From a checkpoint of a small self-supervised audio encoder (BEST-RQ).
Model: log mel input, widths [192, 288, 432].
Training: soap at rate 0.0029, 6400 steps, batches of 128.
Data: 39062 training examples, 21.0 epochs.
Rows from block 7 of a small self-supervised audio encoder (BEST-RQ), named by matrix and row number. Rows with one number belong to one channel. Each number is 50 + 12 x the weight over its row's rms, rounded and kept within 0 to 99. All counts start at 0.
Before each channel's rows are labels from the 100 clips, of 14976, where the channel reaches its highest value: "strongest on" is what is common among them. Only what is clearly more common there than usual is listed. The data: synthesized solo parts of chorales (CocoChorales).
# convs0: first width-7 conv (model.blocks.7.convs.0.weight, 288x288x7, each kernel summed), inputs 144-215
# convs1: second width-7 conv (model.blocks.7.convs.1.weight, 288x288x7, transposed, each kernel summed), outputs 144-215

strongest on: trumpet; note D#5; note F5; note F#5
convs0.88:51 34 55 36 43 35 50 61 46 67 26 67 61 42 62 58 33 26 44 41 61 58 58 45 48 62 41 55 57 48 31 17 64 56 33 47 45 42 40 47 41 38 57 54 40 63 43 48 37 58 51 60 67 58 48 46 57 78 56 45 46 61 55 55 61 50 46 48 17 36 26 37
convs1.88:72 46 62 52 86 54 70 49 63 64 49 66 68 39 60 61 53 40 55 57 56 52 41 54 36 55 52 22 60 66 57 19 49 45 43 35 67 61 55 61 48 46 44 64 63 63 67 54 38 54 37 73 59 52 42 31 61 73 51 62 50 52 48 61 67 48 45 51 38 57 39 45

strongest on: clarinet; note F4; note C#4; note D#4
convs0.205:48 42 56 40 40 53 42 42 63 66 34 62 53 45 37 61 48 52 74 42 49 50 63 28 53 37 50 34 49 45 66 56 34 57 33 55 51 34 58 41 46 55 53 72 48 71 63 33 47 67 52 35 78 42 48 56 50 69 50 57 56 47 63 47 18 38 69 71 30 35 45 66
convs1.205:50 69 72 56 71 73 56 65 64 50 41 37 51 52 55 56 45 60 55 71 59 43 56 58 60 58 58 36 44 41 50 51 59 44 63 63 73 48 57 62 53 68 44 75 41 28 58 45 62 45 51 47 58 59 48 31 56 52 13 51 54 42 71 76 48 43 55 45 54 38 59 62

strongest on: note D#5; note F5
convs0.242:43 66 60 63 41 58 59 29 68 52 36 62 35 49 51 21 57 46 28 63 50 65 45 38 37 65 54 56 62 47 24 62 62 49 32 52 54 63 57 36 48 59 57 50 28 53 50 42 48 61 36 51 52 80 51 73 59 53 40 44 53 42 57 38 59 44 45 69 65 48 52 42
convs1.242:62 43 51 56 20 50 36 51 60 32 26 48 47 54 51 68 37 15 64 43 51 51 56 67 42 43 39 45 56 44 55 72 43 35 52 54 68 45 40 43 47 86 63 42 49 58 24 43 43 47 53 41 37 41 46 61 56 27 63 59 56 56 38 52 44 60 29 47 39 65 45 22

strongest on: note F4
convs0.74:51 50 47 48 48 46 45 66 33 42 52 42 54 46 52 20 53 48 29 43 36 50 46 55 35 32 49 41 52 41 35 38 50 35 43 45 56 62 57 60 52 53 59 49 49 53 49 51 49 34 33 49 28 45 53 28 56 29 42 60 24 57 27 42 65 42 34 62 58 53 27 50
convs1.74:44 49 66 45 22 48 47 38 61 61 41 65 60 47 39 32 62 33 13 63 66 42 38 46 51 53 48 71 60 48 48 52 62 43 57 41 37 45 42 66 40 36 70 43 49 73 23 38 32 48 60 51 46 59 52 78 49 36 33 57 82 52 53 55 63 53 47 60 53 48 55 73

strongest on: trumpet; note F5; note A4
convs0.170:48 55 58 62 40 60 44 50 60 47 35 73 58 58 55 38 48 48 41 46 34 69 60 53 57 45 61 42 26 41 57 55 51 51 52 27 73 49 58 52 56 55 48 50 44 46 39 58 55 31 47 49 43 58 50 50 70 51 66 42 50 41 58 49 63 34 35 37 54 30 57 56
convs1.170:41 65 56 65 36 52 52 41 62 34 45 60 46 65 78 41 56 52 37 57 30 65 52 35 49 46 61 45 55 41 42 66 39 23 56 45 85 40 36 66 56 49 56 40 36 32 57 70 48 56 40 62 33 50 57 42 53 77 62 43 69 43 71 38 63 39 44 45 44 54 46 48

strongest on: tuba; note A3; note D3; bassoon
convs0.150:58 53 27 50 32 72 34 53 53 44 52 43 64 49 39 55 45 41 55 41 47 59 44 58 42 23 48 48 46 41 63 50 43 43 46 60 49 79 45 29 61 60 61 37 57 55 53 30 64 69 40 41 45 54 55 55 52 40 24 43 45 46 38 45 34 35 45 39 24 50 57 32
convs1.150:19 38 41 42 58 35 58 56 54 52 49 54 49 58 71 77 61 55 40 51 53 44 57 12 63 23 56 36 57 55 57 46 64 41 52 27 65 54 32 54 37 66 59 64 55 53 60 59 50 56 60 60 41 48 61 48 41 55 40 26 39 65 48 37 20 60 46 57 36 49 67 13

strongest on: note F#5; violin
convs0.247:54 44 57 57 36 51 63 65 44 55 62 64 49 63 52 46 39 57 70 43 39 47 33 39 48 46 40 52 44 27 42 50 53 45 41 28 56 59 66 49 69 58 50 49 68 61 78 33 63 54 61 54 77 25 46 48 51 65 51 28 49 55 38 47 34 34 42 36 19 46 50 43
convs1.247:41 50 48 46 45 56 37 52 35 47 44 40 60 56 45 65 59 40 29 45 45 65 38 50 65 62 38 36 54 51 54 43 55 51 41 42 71 42 61 50 44 52 49 43 73 49 66 33 40 55 42 64 51 68 59 60 43 80 41 40 50 53 70 45 56 58 51 64 43 52 47 40

strongest on: clarinet; note G#4; note F#4
convs0.283:47 80 55 31 22 34 47 58 41 52 36 70 45 45 63 33 71 54 43 65 36 68 51 35 51 40 39 48 48 60 63 50 43 69 43 62 35 30 52 60 50 43 30 45 46 62 42 48 46 74 57 87 54 36 49 37 57 40 46 52 23 40 46 37 56 38 49 60 37 43 46 37
convs1.283:66 47 40 63 70 39 45 48 62 59 48 48 53 48 58 65 51 33 50 56 65 67 43 48 62 39 43 58 40 39 42 44 48 69 44 31 29 78 50 60 38 71 52 40 48 47 40 48 51 52 43 46 40 36 45 60 53 77 53 34 48 69 40 37 54 59 33 62 46 62 75 25

strongest on: trumpet; clarinet
convs0.214:49 53 47 67 24 49 55 56 51 37 63 43 59 59 30 34 38 58 45 59 27 26 47 38 49 37 60 40 51 43 62 50 64 42 38 61 57 30 54 40 42 43 58 60 43 42 34 56 57 74 34 54 55 52 58 47 48 37 61 42 56 64 63 43 54 36 37 58 30 69 64 45
convs1.214:45 49 57 48 52 52 73 54 32 61 64 47 58 55 57 47 55 64 30 34 66 51 59 48 55 52 34 40 72 68 45 46 32 54 54 39 36 64 29 53 42 40 60 49 37 52 45 65 40 51 80 57 49 55 40 22 63 38 32 53 63 63 82 28 54 48 63 42 59 55 77 75

strongest on: violin; note G#4; note B4
convs0.187:38 67 49 49 38 64 30 71 56 56 69 79 60 65 55 11 44 42 30 52 57 43 50 33 34 58 45 67 49 47 56 39 57 46 37 55 51 33 42 60 72 62 57 38 75 49 34 42 59 58 40 45 84 58 56 45 50 50 31 43 43 56 47 60 53 14 61 61 63 27 42 43
convs1.187:63 68 48 68 43 52 64 58 56 66 63 68 68 61 60 46 43 67 33 57 57 52 52 45 41 66 74 41 55 53 42 39 65 65 53 42 45 58 55 45 74 74 44 60 66 47 59 68 61 42 34 45 70 49 61 40 46 68 74 82 67 43 47 34 80 62 60 61 60 49 37 51

strongest on: violin; note D#5; note F5; note E5
convs0.93:52 51 45 64 32 65 73 49 57 35 56 41 44 54 33 48 48 32 39 43 47 43 44 54 53 48 51 34 54 27 62 38 39 37 44 39 47 65 31 62 52 40 54 37 38 32 59 47 45 52 43 58 52 33 40 43 56 64 25 55 49 50 49 54 49 67 43 28 53 43 73 49
convs1.93:42 61 40 53 24 41 39 29 53 42 40 76 42 53 58 30 43 41 22 45 56 63 48 62 54 45 42 51 49 54 51 47 67 65 29 43 39 58 49 55 38 49 62 38 32 61 24 55 26 54 59 51 63 66 58 47 53 42 41 42 36 67 43 55 50 28 64 52 43 68 32 49

strongest on: trumpet; note D5; note F5
convs0.208:44 63 47 52 37 62 58 39 42 43 51 51 66 50 52 54 43 48 43 43 39 29 38 54 46 29 48 34 74 47 70 38 59 39 34 58 57 38 47 52 59 56 48 40 39 56 59 43 30 32 61 57 49 45 52 39 46 37 54 84 73 24 47 56 52 70 49 77 33 49 61 67
convs1.208:41 66 47 58 43 50 46 58 52 58 50 56 62 53 66 44 56 06 36 43 52 78 62 28 59 32 42 44 62 74 47 49 57 55 56 45 55 60 45 55 36 20 72 49 42 46 53 49 44 62 57 64 60 77 36 48 36 60 48 32 43 61 53 26 68 49 60 66 50 46 67 58

strongest on: note D4; saxophone
convs0.13:57 29 61 48 47 49 52 52 43 20 48 32 66 41 20 48 46 30 56 42 38 60 58 42 47 52 36 52 48 40 47 34 45 36 42 51 63 47 66 55 57 50 55 30 49 32 35 43 36 55 45 46 30 37 72 36 44 58 47 49 52 48 22 18 53 38 58 52 55 58 40 54
convs1.13:35 58 64 57 28 52 45 60 49 33 41 60 55 38 46 54 58 33 15 67 35 46 39 29 51 58 49 45 51 42 58 57 60 32 59 41 72 33 50 53 52 36 67 43 31 45 56 40 47 58 48 56 49 48 51 51 43 54 52 56 54 38 60 28 74 40 46 74 52 49 48 44

strongest on: note D4; oboe
convs0.213:51 52 25 38 48 62 49 52 50 62 60 61 52 20 41 60 50 36 55 46 67 59 49 45 54 53 38 59 52 51 57 41 61 51 67 43 46 58 58 48 41 59 37 61 50 54 54 30 74 58 66 46 65 51 36 60 37 47 55 22 31 56 32 55 42 29 50 61 31 30 50 58
convs1.213:48 47 29 51 62 26 44 50 66 61 48 55 51 56 32 66 27 46 46 41 60 67 34 67 70 69 51 59 44 57 65 60 56 42 62 58 34 37 65 41 52 48 44 61 51 66 48 29 72 52 64 35 50 47 50 55 60 41 55 43 58 50 27 66 27 37 65 61 37 34 47 31

strongest on: bassoon; note G3
convs0.251:53 61 73 54 57 53 30 58 53 58 69 30 51 72 31 55 51 70 29 53 52 44 33 41 49 42 48 61 74 47 73 40 32 27 35 46 21 42 39 48 39 51 58 25 38 47 64 40 52 47 45 43 68 65 53 49 38 39 62 61 41 37 47 28 52 53 45 32 48 66 67 62
convs1.251:38 63 53 67 58 58 56 50 24 45 30 57 44 49 68 17 51 64 20 40 41 62 45 52 58 50 49 60 47 57 34 46 62 45 60 41 37 37 54 53 44 64 53 60 54 66 39 60 49 58 65 49 61 70 47 65 71 63 40 29 50 57 49 59 77 37 55 61 42 41 43 41

strongest on: note C4; clarinet
convs0.146:41 46 54 31 36 65 49 48 58 34 71 53 72 32 51 49 48 44 38 42 26 51 47 41 46 64 57 74 48 56 48 28 30 34 46 61 75 53 28 52 59 66 52 43 42 47 62 47 46 55 60 52 62 59 51 61 48 55 68 19 50 56 56 60 73 46 50 64 72 48 42 67
convs1.146:54 68 59 47 56 47 49 51 51 55 55 49 46 53 58 31 56 68 58 52 50 34 81 36 55 35 64 65 60 67 55 56 56 62 44 25 48 43 63 63 59 71 46 65 45 54 55 61 43 61 38 49 27 53 76 38 45 62 43 58 47 37 67 73 76 48 41 51 63 55 50 51

strongest on: double bass; note G3
convs0.153:58 53 66 45 57 47 29 58 81 67 41 62 55 57 56 66 64 47 40 65 35 63 29 55 38 42 55 40 72 43 52 59 57 68 61 33 43 39 42 21 54 22 41 64 66 58 45 30 49 30 25 58 55 54 38 35 50 53 25 40 37 69 54 49 42 30 46 31 57 36 45 47
convs1.153:65 44 55 47 69 71 57 60 68 52 57 37 55 46 60 61 62 53 71 71 47 41 40 33 40 43 46 47 49 44 61 71 62 61 59 62 44 71 71 42 47 53 52 78 65 58 78 33 65 47 39 46 54 46 40 48 63 56 17 58 45 46 44 71 30 52 41 50 62 40 74 31

strongest on: note D#5
convs0.103:36 68 43 36 22 75 55 56 43 30 36 51 49 46 66 36 64 70 54 39 51 35 53 31 44 63 31 61 47 55 39 63 55 34 35 59 70 74 56 55 48 35 53 38 46 59 42 55 43 59 29 32 43 40 26 36 51 67 25 64 38 63 54 39 44 62 54 40 41 57 12 73
convs1.103:46 49 67 37 25 31 50 43 50 73 55 83 54 49 59 68 27 70 49 48 74 44 59 42 60 47 57 37 52 47 42 37 55 33 27 67 43 59 63 56 51 54 45 58 65 52 59 45 29 38 38 57 67 57 72 36 37 62 47 61 40 45 32 53 56 60 51 60 39 39 51 63

strongest on: note F#5; violin; bassoon
convs0.43:55 27 44 45 53 62 36 30 51 53 54 79 43 61 56 55 70 44 61 52 60 52 59 57 51 53 43 48 53 49 40 47 72 52 57 40 53 35 62 38 62 46 60 65 50 65 45 49 68 27 55 47 72 53 55 40 42 44 58 55 64 56 45 48 51 41 67 47 46 44 40 65
convs1.43:32 41 59 45 44 53 46 19 52 55 49 58 45 65 38 45 50 42 56 44 50 41 43 65 51 69 50 41 57 38 49 48 56 55 55 55 52 44 63 39 58 64 42 62 57 51 46 38 63 58 38 48 62 67 42 44 34 64 71 52 62 53 42 71 49 44 58 49 39 59 29 46

strongest on: note F4; trombone; note D#4; note E4
convs0.233:52 41 50 42 42 58 53 55 49 59 54 45 40 60 80 40 61 55 48 52 38 41 38 23 52 54 42 65 50 49 37 59 26 48 42 61 69 62 52 44 43 53 54 38 42 40 53 53 34 41 48 51 50 68 61 53 28 55 38 60 35 61 56 47 52 28 33 46 44 34 39 39
convs1.233:47 66 48 44 50 67 39 56 44 66 56 61 57 58 73 26 61 74 62 63 50 43 57 40 54 60 51 35 58 59 64 18 59 62 32 35 45 59 59 42 49 36 45 66 55 56 53 54 51 60 38 49 67 53 55 54 69 82 58 30 37 60 54 83 47 60 48 66 55 58 66 42

strongest on: note D4; note F4
convs0.65:63 46 62 31 38 47 47 41 53 76 63 62 43 35 53 42 58 42 45 49 44 42 51 31 50 58 51 39 65 67 44 57 64 51 52 58 37 56 38 60 48 17 60 49 67 55 66 43 56 47 54 64 55 69 41 43 60 61 37 58 55 53 51 40 41 29 48 49 65 32 35 14
convs1.65:68 44 41 46 70 59 61 77 71 47 61 59 71 39 57 24 41 54 49 54 47 67 61 32 54 47 51 44 53 52 54 54 47 73 51 53 56 49 66 49 45 71 48 76 57 57 66 63 51 57 32 54 56 39 43 64 34 60 33 57 55 53 52 58 41 60 33 51 61 59 62 34

strongest on: note D4; violin; bassoon; note F5
convs0.4:51 57 42 50 32 52 47 75 27 44 55 52 44 42 61 73 67 57 40 64 41 62 45 63 45 49 45 28 49 53 47 43 48 41 56 43 66 02 62 40 45 56 39 48 23 27 59 44 37 37 61 54 38 56 39 61 42 51 44 41 69 37 40 53 39 60 57 21 42 61 46 48
convs1.4:46 53 70 45 57 48 58 58 52 56 81 54 69 67 51 30 42 58 44 58 65 38 77 48 51 45 59 78 57 43 50 52 60 52 61 43 70 63 46 66 48 79 71 63 46 72 35 55 43 54 52 51 55 50 53 44 45 63 55 59 58 50 57 49 68 44 59 46 58 37 59 72

strongest on: bassoon; trumpet
convs0.120:40 36 59 42 55 58 62 49 26 34 50 54 44 39 51 37 65 48 47 54 42 69 44 60 41 44 38 62 60 49 26 58 43 57 50 36 58 45 53 29 40 34 49 41 36 49 14 55 56 67 62 55 70 67 47 59 54 46 35 54 41 67 55 52 52 51 61 55 69 58 57 33
convs1.120:20 55 55 53 67 39 62 45 11 65 58 50 47 29 19 52 65 42 43 53 53 62 44 53 48 44 44 56 44 45 46 40 55 79 42 37 50 55 59 54 60 25 60 35 38 58 06 70 38 47 52 39 61 29 59 51 45 37 48 66 26 56 24 46 38 46 57 59 65 73 59 52

strongest on: tuba; note C4; note A#3
convs0.269:62 58 72 64 41 34 53 72 39 72 45 83 78 45 64 25 64 56 40 60 71 41 46 54 58 67 34 56 36 60 57 57 55 33 67 37 54 56 52 30 59 46 53 39 33 60 59 50 42 55 54 46 36 49 60 35 51 58 38 51 46 47 54 50 58 35 56 49 48 26 40 29
convs1.269:51 55 59 39 31 38 60 60 60 54 52 62 70 61 67 45 65 66 30 59 53 43 52 41 42 48 43 44 54 59 63 56 47 06 51 43 70 33 63 59 60 63 54 46 43 49 61 45 44 53 50 56 17 41 51 37 51 56 59 55 67 74 72 29 84 46 34 59 52 27 42 58

strongest on: note F4; clarinet; note D#4; trombone
convs0.114:40 52 58 44 42 46 48 68 34 51 30 44 51 45 53 26 54 55 36 57 49 40 51 32 42 47 47 58 65 59 67 58 51 62 36 42 61 50 77 33 65 40 55 56 62 70 47 51 32 43 68 54 48 61 61 47 46 62 33 46 46 56 74 34 59 50 37 50 67 19 58 69
convs1.114:30 63 70 49 56 60 57 59 61 59 57 57 62 57 48 52 74 80 35 71 39 57 75 29 62 56 65 46 46 55 52 51 45 44 54 58 62 44 58 48 47 69 52 76 39 50 65 55 51 73 42 66 65 33 40 43 44 55 23 65 67 59 70 65 41 46 42 71 66 42 73 62

strongest on: note C4; bassoon; note A#3; note D4
convs0.215:62 42 42 38 44 70 46 46 45 47 64 48 46 36 44 28 57 72 39 76 37 71 57 64 62 33 44 55 50 50 57 48 43 56 49 45 57 49 43 50 38 32 56 54 33 34 44 63 50 42 58 59 32 59 56 51 63 46 56 84 64 64 62 59 46 54 37 31 50 40 50 56
convs1.215:40 55 53 47 48 51 58 50 33 33 72 44 48 37 60 48 76 71 53 54 28 92 57 46 44 37 49 53 50 49 44 63 33 62 54 46 77 47 44 65 58 40 68 49 39 47 46 75 54 51 32 65 40 42 51 38 46 32 42 39 56 66 65 45 44 56 39 45 61 59 66 49

strongest on: note D#5; clarinet; trumpet
convs0.134:45 49 55 41 46 54 43 59 70 48 39 60 68 35 54 44 54 64 43 80 28 48 48 50 44 40 56 64 20 52 43 71 32 40 41 44 56 43 71 60 59 49 57 41 46 52 43 50 29 66 48 56 58 24 76 52 76 44 27 48 28 52 51 25 39 31 46 85 44 76 54 65
convs1.134:26 56 71 55 38 47 77 52 37 55 37 77 65 44 57 33 76 39 25 39 53 41 32 47 50 58 48 43 65 72 38 57 75 50 50 65 73 75 66 47 55 64 46 51 44 60 66 46 54 53 54 58 50 64 39 53 51 76 45 67 54 71 46 43 70 45 48 68 39 60 58 56

strongest on: bassoon; trumpet
convs0.0:62 47 56 54 78 63 61 34 51 33 52 20 45 59 35 27 44 26 38 31 48 31 43 51 38 35 47 37 57 39 46 60 60 29 28 50 53 37 59 49 43 39 42 43 49 43 62 51 49 33 50 23 46 52 60 65 57 40 45 33 57 42 40 44 43 39 41 22 48 69 37 28
convs1.0:38 46 56 52 56 73 43 61 36 50 44 66 74 46 44 43 62 54 37 57 47 44 49 37 45 14 42 38 54 57 50 58 52 38 44 44 49 28 41 46 60 46 65 52 42 47 40 50 65 45 59 47 73 46 31 60 47 48 47 58 62 45 80 30 65 48 48 61 66 44 51 61

strongest on: note F4; clarinet
convs0.160:39 78 61 58 53 67 60 38 49 43 48 72 44 57 55 19 67 53 40 53 29 40 34 28 36 51 41 72 54 70 45 42 54 47 59 51 74 57 47 43 55 44 68 47 65 52 48 49 40 48 64 52 62 63 63 60 48 46 31 57 58 60 38 61 38 66 30 31 61 56 55 39
convs1.160:49 64 55 50 70 41 37 61 69 49 28 49 56 45 58 36 31 75 48 58 49 66 64 37 58 60 33 61 36 34 51 27 50 56 51 54 41 43 55 43 69 80 43 38 57 60 47 59 63 72 50 48 22 48 40 56 53 53 51 49 66 44 34 47 61 52 31 50 39 43 33 51

strongest on: violin; note B4
convs0.210:51 27 46 51 38 58 52 50 52 65 58 56 66 26 47 46 40 36 66 42 36 32 39 58 61 56 52 55 54 67 47 54 33 51 41 76 55 47 39 49 69 26 50 46 36 37 48 40 56 39 40 62 52 25 60 41 45 27 38 34 40 59 47 38 58 52 54 70 28 46 55 62
convs1.210:28 53 48 35 46 37 62 61 49 38 56 48 33 42 49 53 43 28 21 27 59 47 48 40 38 46 56 56 36 35 54 31 53 38 51 27 60 51 45 57 14 38 56 28 51 57 53 59 43 54 55 53 59 50 55 58 53 55 18 55 27 36 10 60 50 47 59 60 43 64 44 33

strongest on: trumpet; note F5; note G5
convs0.81:23 50 50 58 30 74 21 46 41 29 56 42 24 49 57 63 44 37 37 47 45 42 41 56 59 34 53 63 48 42 49 65 57 72 48 48 67 65 60 39 65 50 38 43 30 46 67 46 61 28 66 49 51 61 57 46 48 67 58 29 46 52 39 32 35 57 58 36 50 40 47 37
convs1.81:45 36 57 46 39 61 47 45 51 17 60 42 38 47 50 47 40 38 42 56 44 47 41 51 47 20 67 38 40 45 58 61 42 72 52 46 74 74 49 31 47 39 43 29 50 33 56 65 54 53 44 70 30 46 49 31 37 59 55 49 48 31 37 54 50 55 42 50 27 37 48 49

strongest on: note D#5; trumpet; note F5
convs0.57:38 46 63 40 68 56 66 54 63 47 74 54 59 54 82 18 62 62 60 38 52 47 34 15 56 43 52 45 47 84 52 46 62 47 39 56 44 64 37 64 46 54 56 44 54 48 32 62 45 64 63 53 47 65 58 39 55 30 49 53 49 54 48 36 65 39 35 47 63 53 43 30
convs1.57:27 54 75 51 41 41 59 84 50 53 51 60 73 48 57 32 56 59 11 60 53 34 40 40 41 24 28 48 65 54 57 60 62 37 36 46 39 59 57 44 56 61 60 35 49 58 55 46 56 60 55 59 74 63 40 48 60 58 36 61 53 69 38 24 73 46 23 83 36 61 55 36

strongest on: note C4; bassoon; note A#3; clarinet
convs0.39:37 45 58 59 59 62 43 76 37 49 49 37 66 50 61 29 62 32 31 31 59 43 52 38 67 61 48 46 53 47 47 73 65 20 60 48 63 55 63 55 55 57 48 34 40 34 61 53 34 53 52 47 45 51 56 54 55 66 47 64 56 51 46 52 60 43 60 54 33 71 49 50
convs1.39:59 68 40 60 33 54 43 48 35 47 22 58 57 62 57 68 59 47 80 60 45 45 56 57 59 63 59 49 59 32 56 47 50 52 67 62 45 41 50 52 63 27 63 61 65 51 44 57 60 38 54 47 47 43 46 43 41 44 58 54 50 34 62 42 39 50 64 48 55 51 33 57

strongest on: trumpet; note C#5
convs0.157:43 51 49 34 55 40 51 61 31 51 39 44 41 46 71 64 68 39 43 33 86 49 66 39 48 55 47 57 52 55 53 44 48 51 44 26 52 46 54 19 26 36 50 53 39 57 54 41 62 42 61 60 50 72 56 44 52 46 54 21 45 53 72 46 35 47 64 63 43 40 51 43
convs1.157:31 50 54 44 61 54 36 46 45 38 43 53 47 43 52 63 46 37 57 48 64 53 58 42 42 46 53 53 53 51 43 59 47 53 36 49 56 40 63 44 48 31 47 37 43 63 48 49 50 63 67 52 62 44 29 50 39 61 33 53 37 52 48 40 69 29 46 35 43 45 74 54

strongest on: double bass; note C#4; instrument: clarinet
convs0.180:46 64 50 43 40 55 52 57 56 54 61 59 52 30 51 90 58 50 50 43 48 52 63 65 64 34 65 46 43 59 52 52 49 46 64 41 46 70 41 31 61 30 42 64 55 56 68 44 53 07 54 51 51 43 33 43 51 57 33 48 41 52 80 54 35 50 56 35 49 29 45 67
convs1.180:51 46 39 34 45 50 56 41 41 45 60 59 53 39 64 68 48 59 72 51 52 31 52 52 57 37 48 59 41 37 70 65 72 47 46 34 32 54 47 50 62 47 59 56 43 53 58 21 57 59 55 57 37 50 36 48 36 45 29 40 34 47 66 53 41 63 56 59 49 41 44 40

strongest on: note D#5; violin; clarinet
convs0.89:52 55 55 83 45 57 40 62 52 42 46 26 56 41 58 47 70 32 65 31 25 39 35 31 55 53 57 37 81 44 38 38 45 39 36 51 42 27 40 53 45 59 51 38 34 50 56 34 35 29 21 49 59 46 58 34 65 51 45 61 43 63 52 47 36 73 50 58 31 59 51 53
convs1.89:14 48 38 51 40 63 52 65 53 46 51 64 29 46 45 41 50 50 37 55 45 70 42 48 47 54 39 68 48 52 42 49 56 68 57 46 46 43 60 48 51 34 55 24 58 57 39 64 23 75 53 56 56 59 64 59 52 66 20 71 42 52 33 50 39 28 48 50 59 66 72 40

strongest on: clarinet; note D#4; note F4
convs0.145:28 46 45 54 35 38 61 52 46 34 43 51 41 48 31 67 33 26 54 42 20 48 54 60 38 66 60 50 51 38 47 48 53 42 51 50 55 44 53 72 43 56 60 54 49 55 53 27 77 63 64 46 30 50 56 49 51 40 30 57 53 53 47 61 56 45 52 65 29 44 57 51
convs1.145:42 72 46 51 53 47 47 47 44 69 41 64 48 49 56 29 54 45 56 48 65 67 49 58 60 62 47 54 38 62 58 23 74 50 33 35 54 48 48 54 54 43 40 54 42 53 57 58 37 43 40 56 70 50 65 29 66 54 39 19 34 58 37 63 57 43 52 56 42 51 54 40

strongest on: trumpet; clarinet; note G4
convs0.184:47 41 36 64 57 39 56 67 66 44 45 73 55 30 50 18 47 56 38 63 37 44 65 53 38 34 40 82 60 44 63 34 30 66 47 47 41 47 33 31 42 35 49 26 38 61 28 61 63 39 66 41 54 33 18 63 57 30 51 44 46 66 55 55 38 35 40 92 42 75 75 69
convs1.184:36 61 48 65 57 41 58 49 61 55 38 45 55 48 54 50 35 71 29 50 40 60 45 52 52 37 45 58 54 67 48 61 32 57 57 59 65 53 41 39 26 62 36 41 39 52 37 74 48 56 68 47 31 43 43 57 48 26 42 32 28 54 39 37 36 40 40 43 48 65 72 35

strongest on: note D#5; flute
convs0.216:55 70 45 50 12 40 35 73 38 58 31 44 34 26 53 33 42 43 44 59 40 43 59 53 66 44 54 58 67 52 35 67 52 57 49 56 55 51 49 62 36 48 69 51 46 50 63 54 46 40 49 41 66 48 51 60 53 53 49 75 57 34 59 60 38 57 51 60 48 59 35 42
convs1.216:34 60 55 50 57 42 60 48 42 50 76 59 63 53 47 33 74 75 69 45 53 57 64 38 56 48 67 74 33 50 50 63 60 64 57 44 41 70 73 59 62 72 36 57 51 54 33 58 44 54 49 56 64 37 55 55 48 45 43 67 60 77 29 44 39 63 48 62 82 58 60 30

strongest on: note F4; note A4; note G4; note B4
convs0.172:49 42 47 51 60 53 66 41 63 40 80 44 46 61 69 42 40 66 37 51 42 60 46 32 45 34 67 37 42 83 54 38 64 40 32 60 53 46 43 47 42 62 56 43 52 40 52 53 52 60 48 65 43 55 44 48 65 39 29 35 44 45 53 63 59 32 35 40 47 45 56 47
convs1.172:24 63 74 47 48 37 58 80 37 51 58 74 63 39 48 47 51 70 43 41 47 32 65 40 56 17 50 37 61 43 48 76 57 33 54 43 49 59 49 59 63 38 59 56 41 71 52 49 61 55 53 50 76 63 38 40 61 53 33 60 48 71 40 33 79 58 47 68 39 48 56 48

strongest on: violin; note D#5; note F5
convs0.239:15 51 57 53 57 41 50 45 58 61 58 48 62 30 57 25 48 74 46 39 29 22 62 50 36 49 46 54 62 33 53 51 46 32 44 48 47 60 43 49 38 67 68 48 27 43 25 57 43 48 73 64 58 71 51 64 59 60 42 40 51 35 65 47 40 44 38 63 50 52 41 61
convs1.239:76 64 39 34 45 44 45 60 52 51 47 62 39 61 45 35 54 77 50 56 46 43 29 61 64 54 44 71 35 59 39 35 37 53 45 39 41 62 26 40 49 64 47 69 29 44 48 31 51 61 37 48 38 45 50 50 36 34 64 43 50 52 61 58 75 53 62 44 65 33 30 41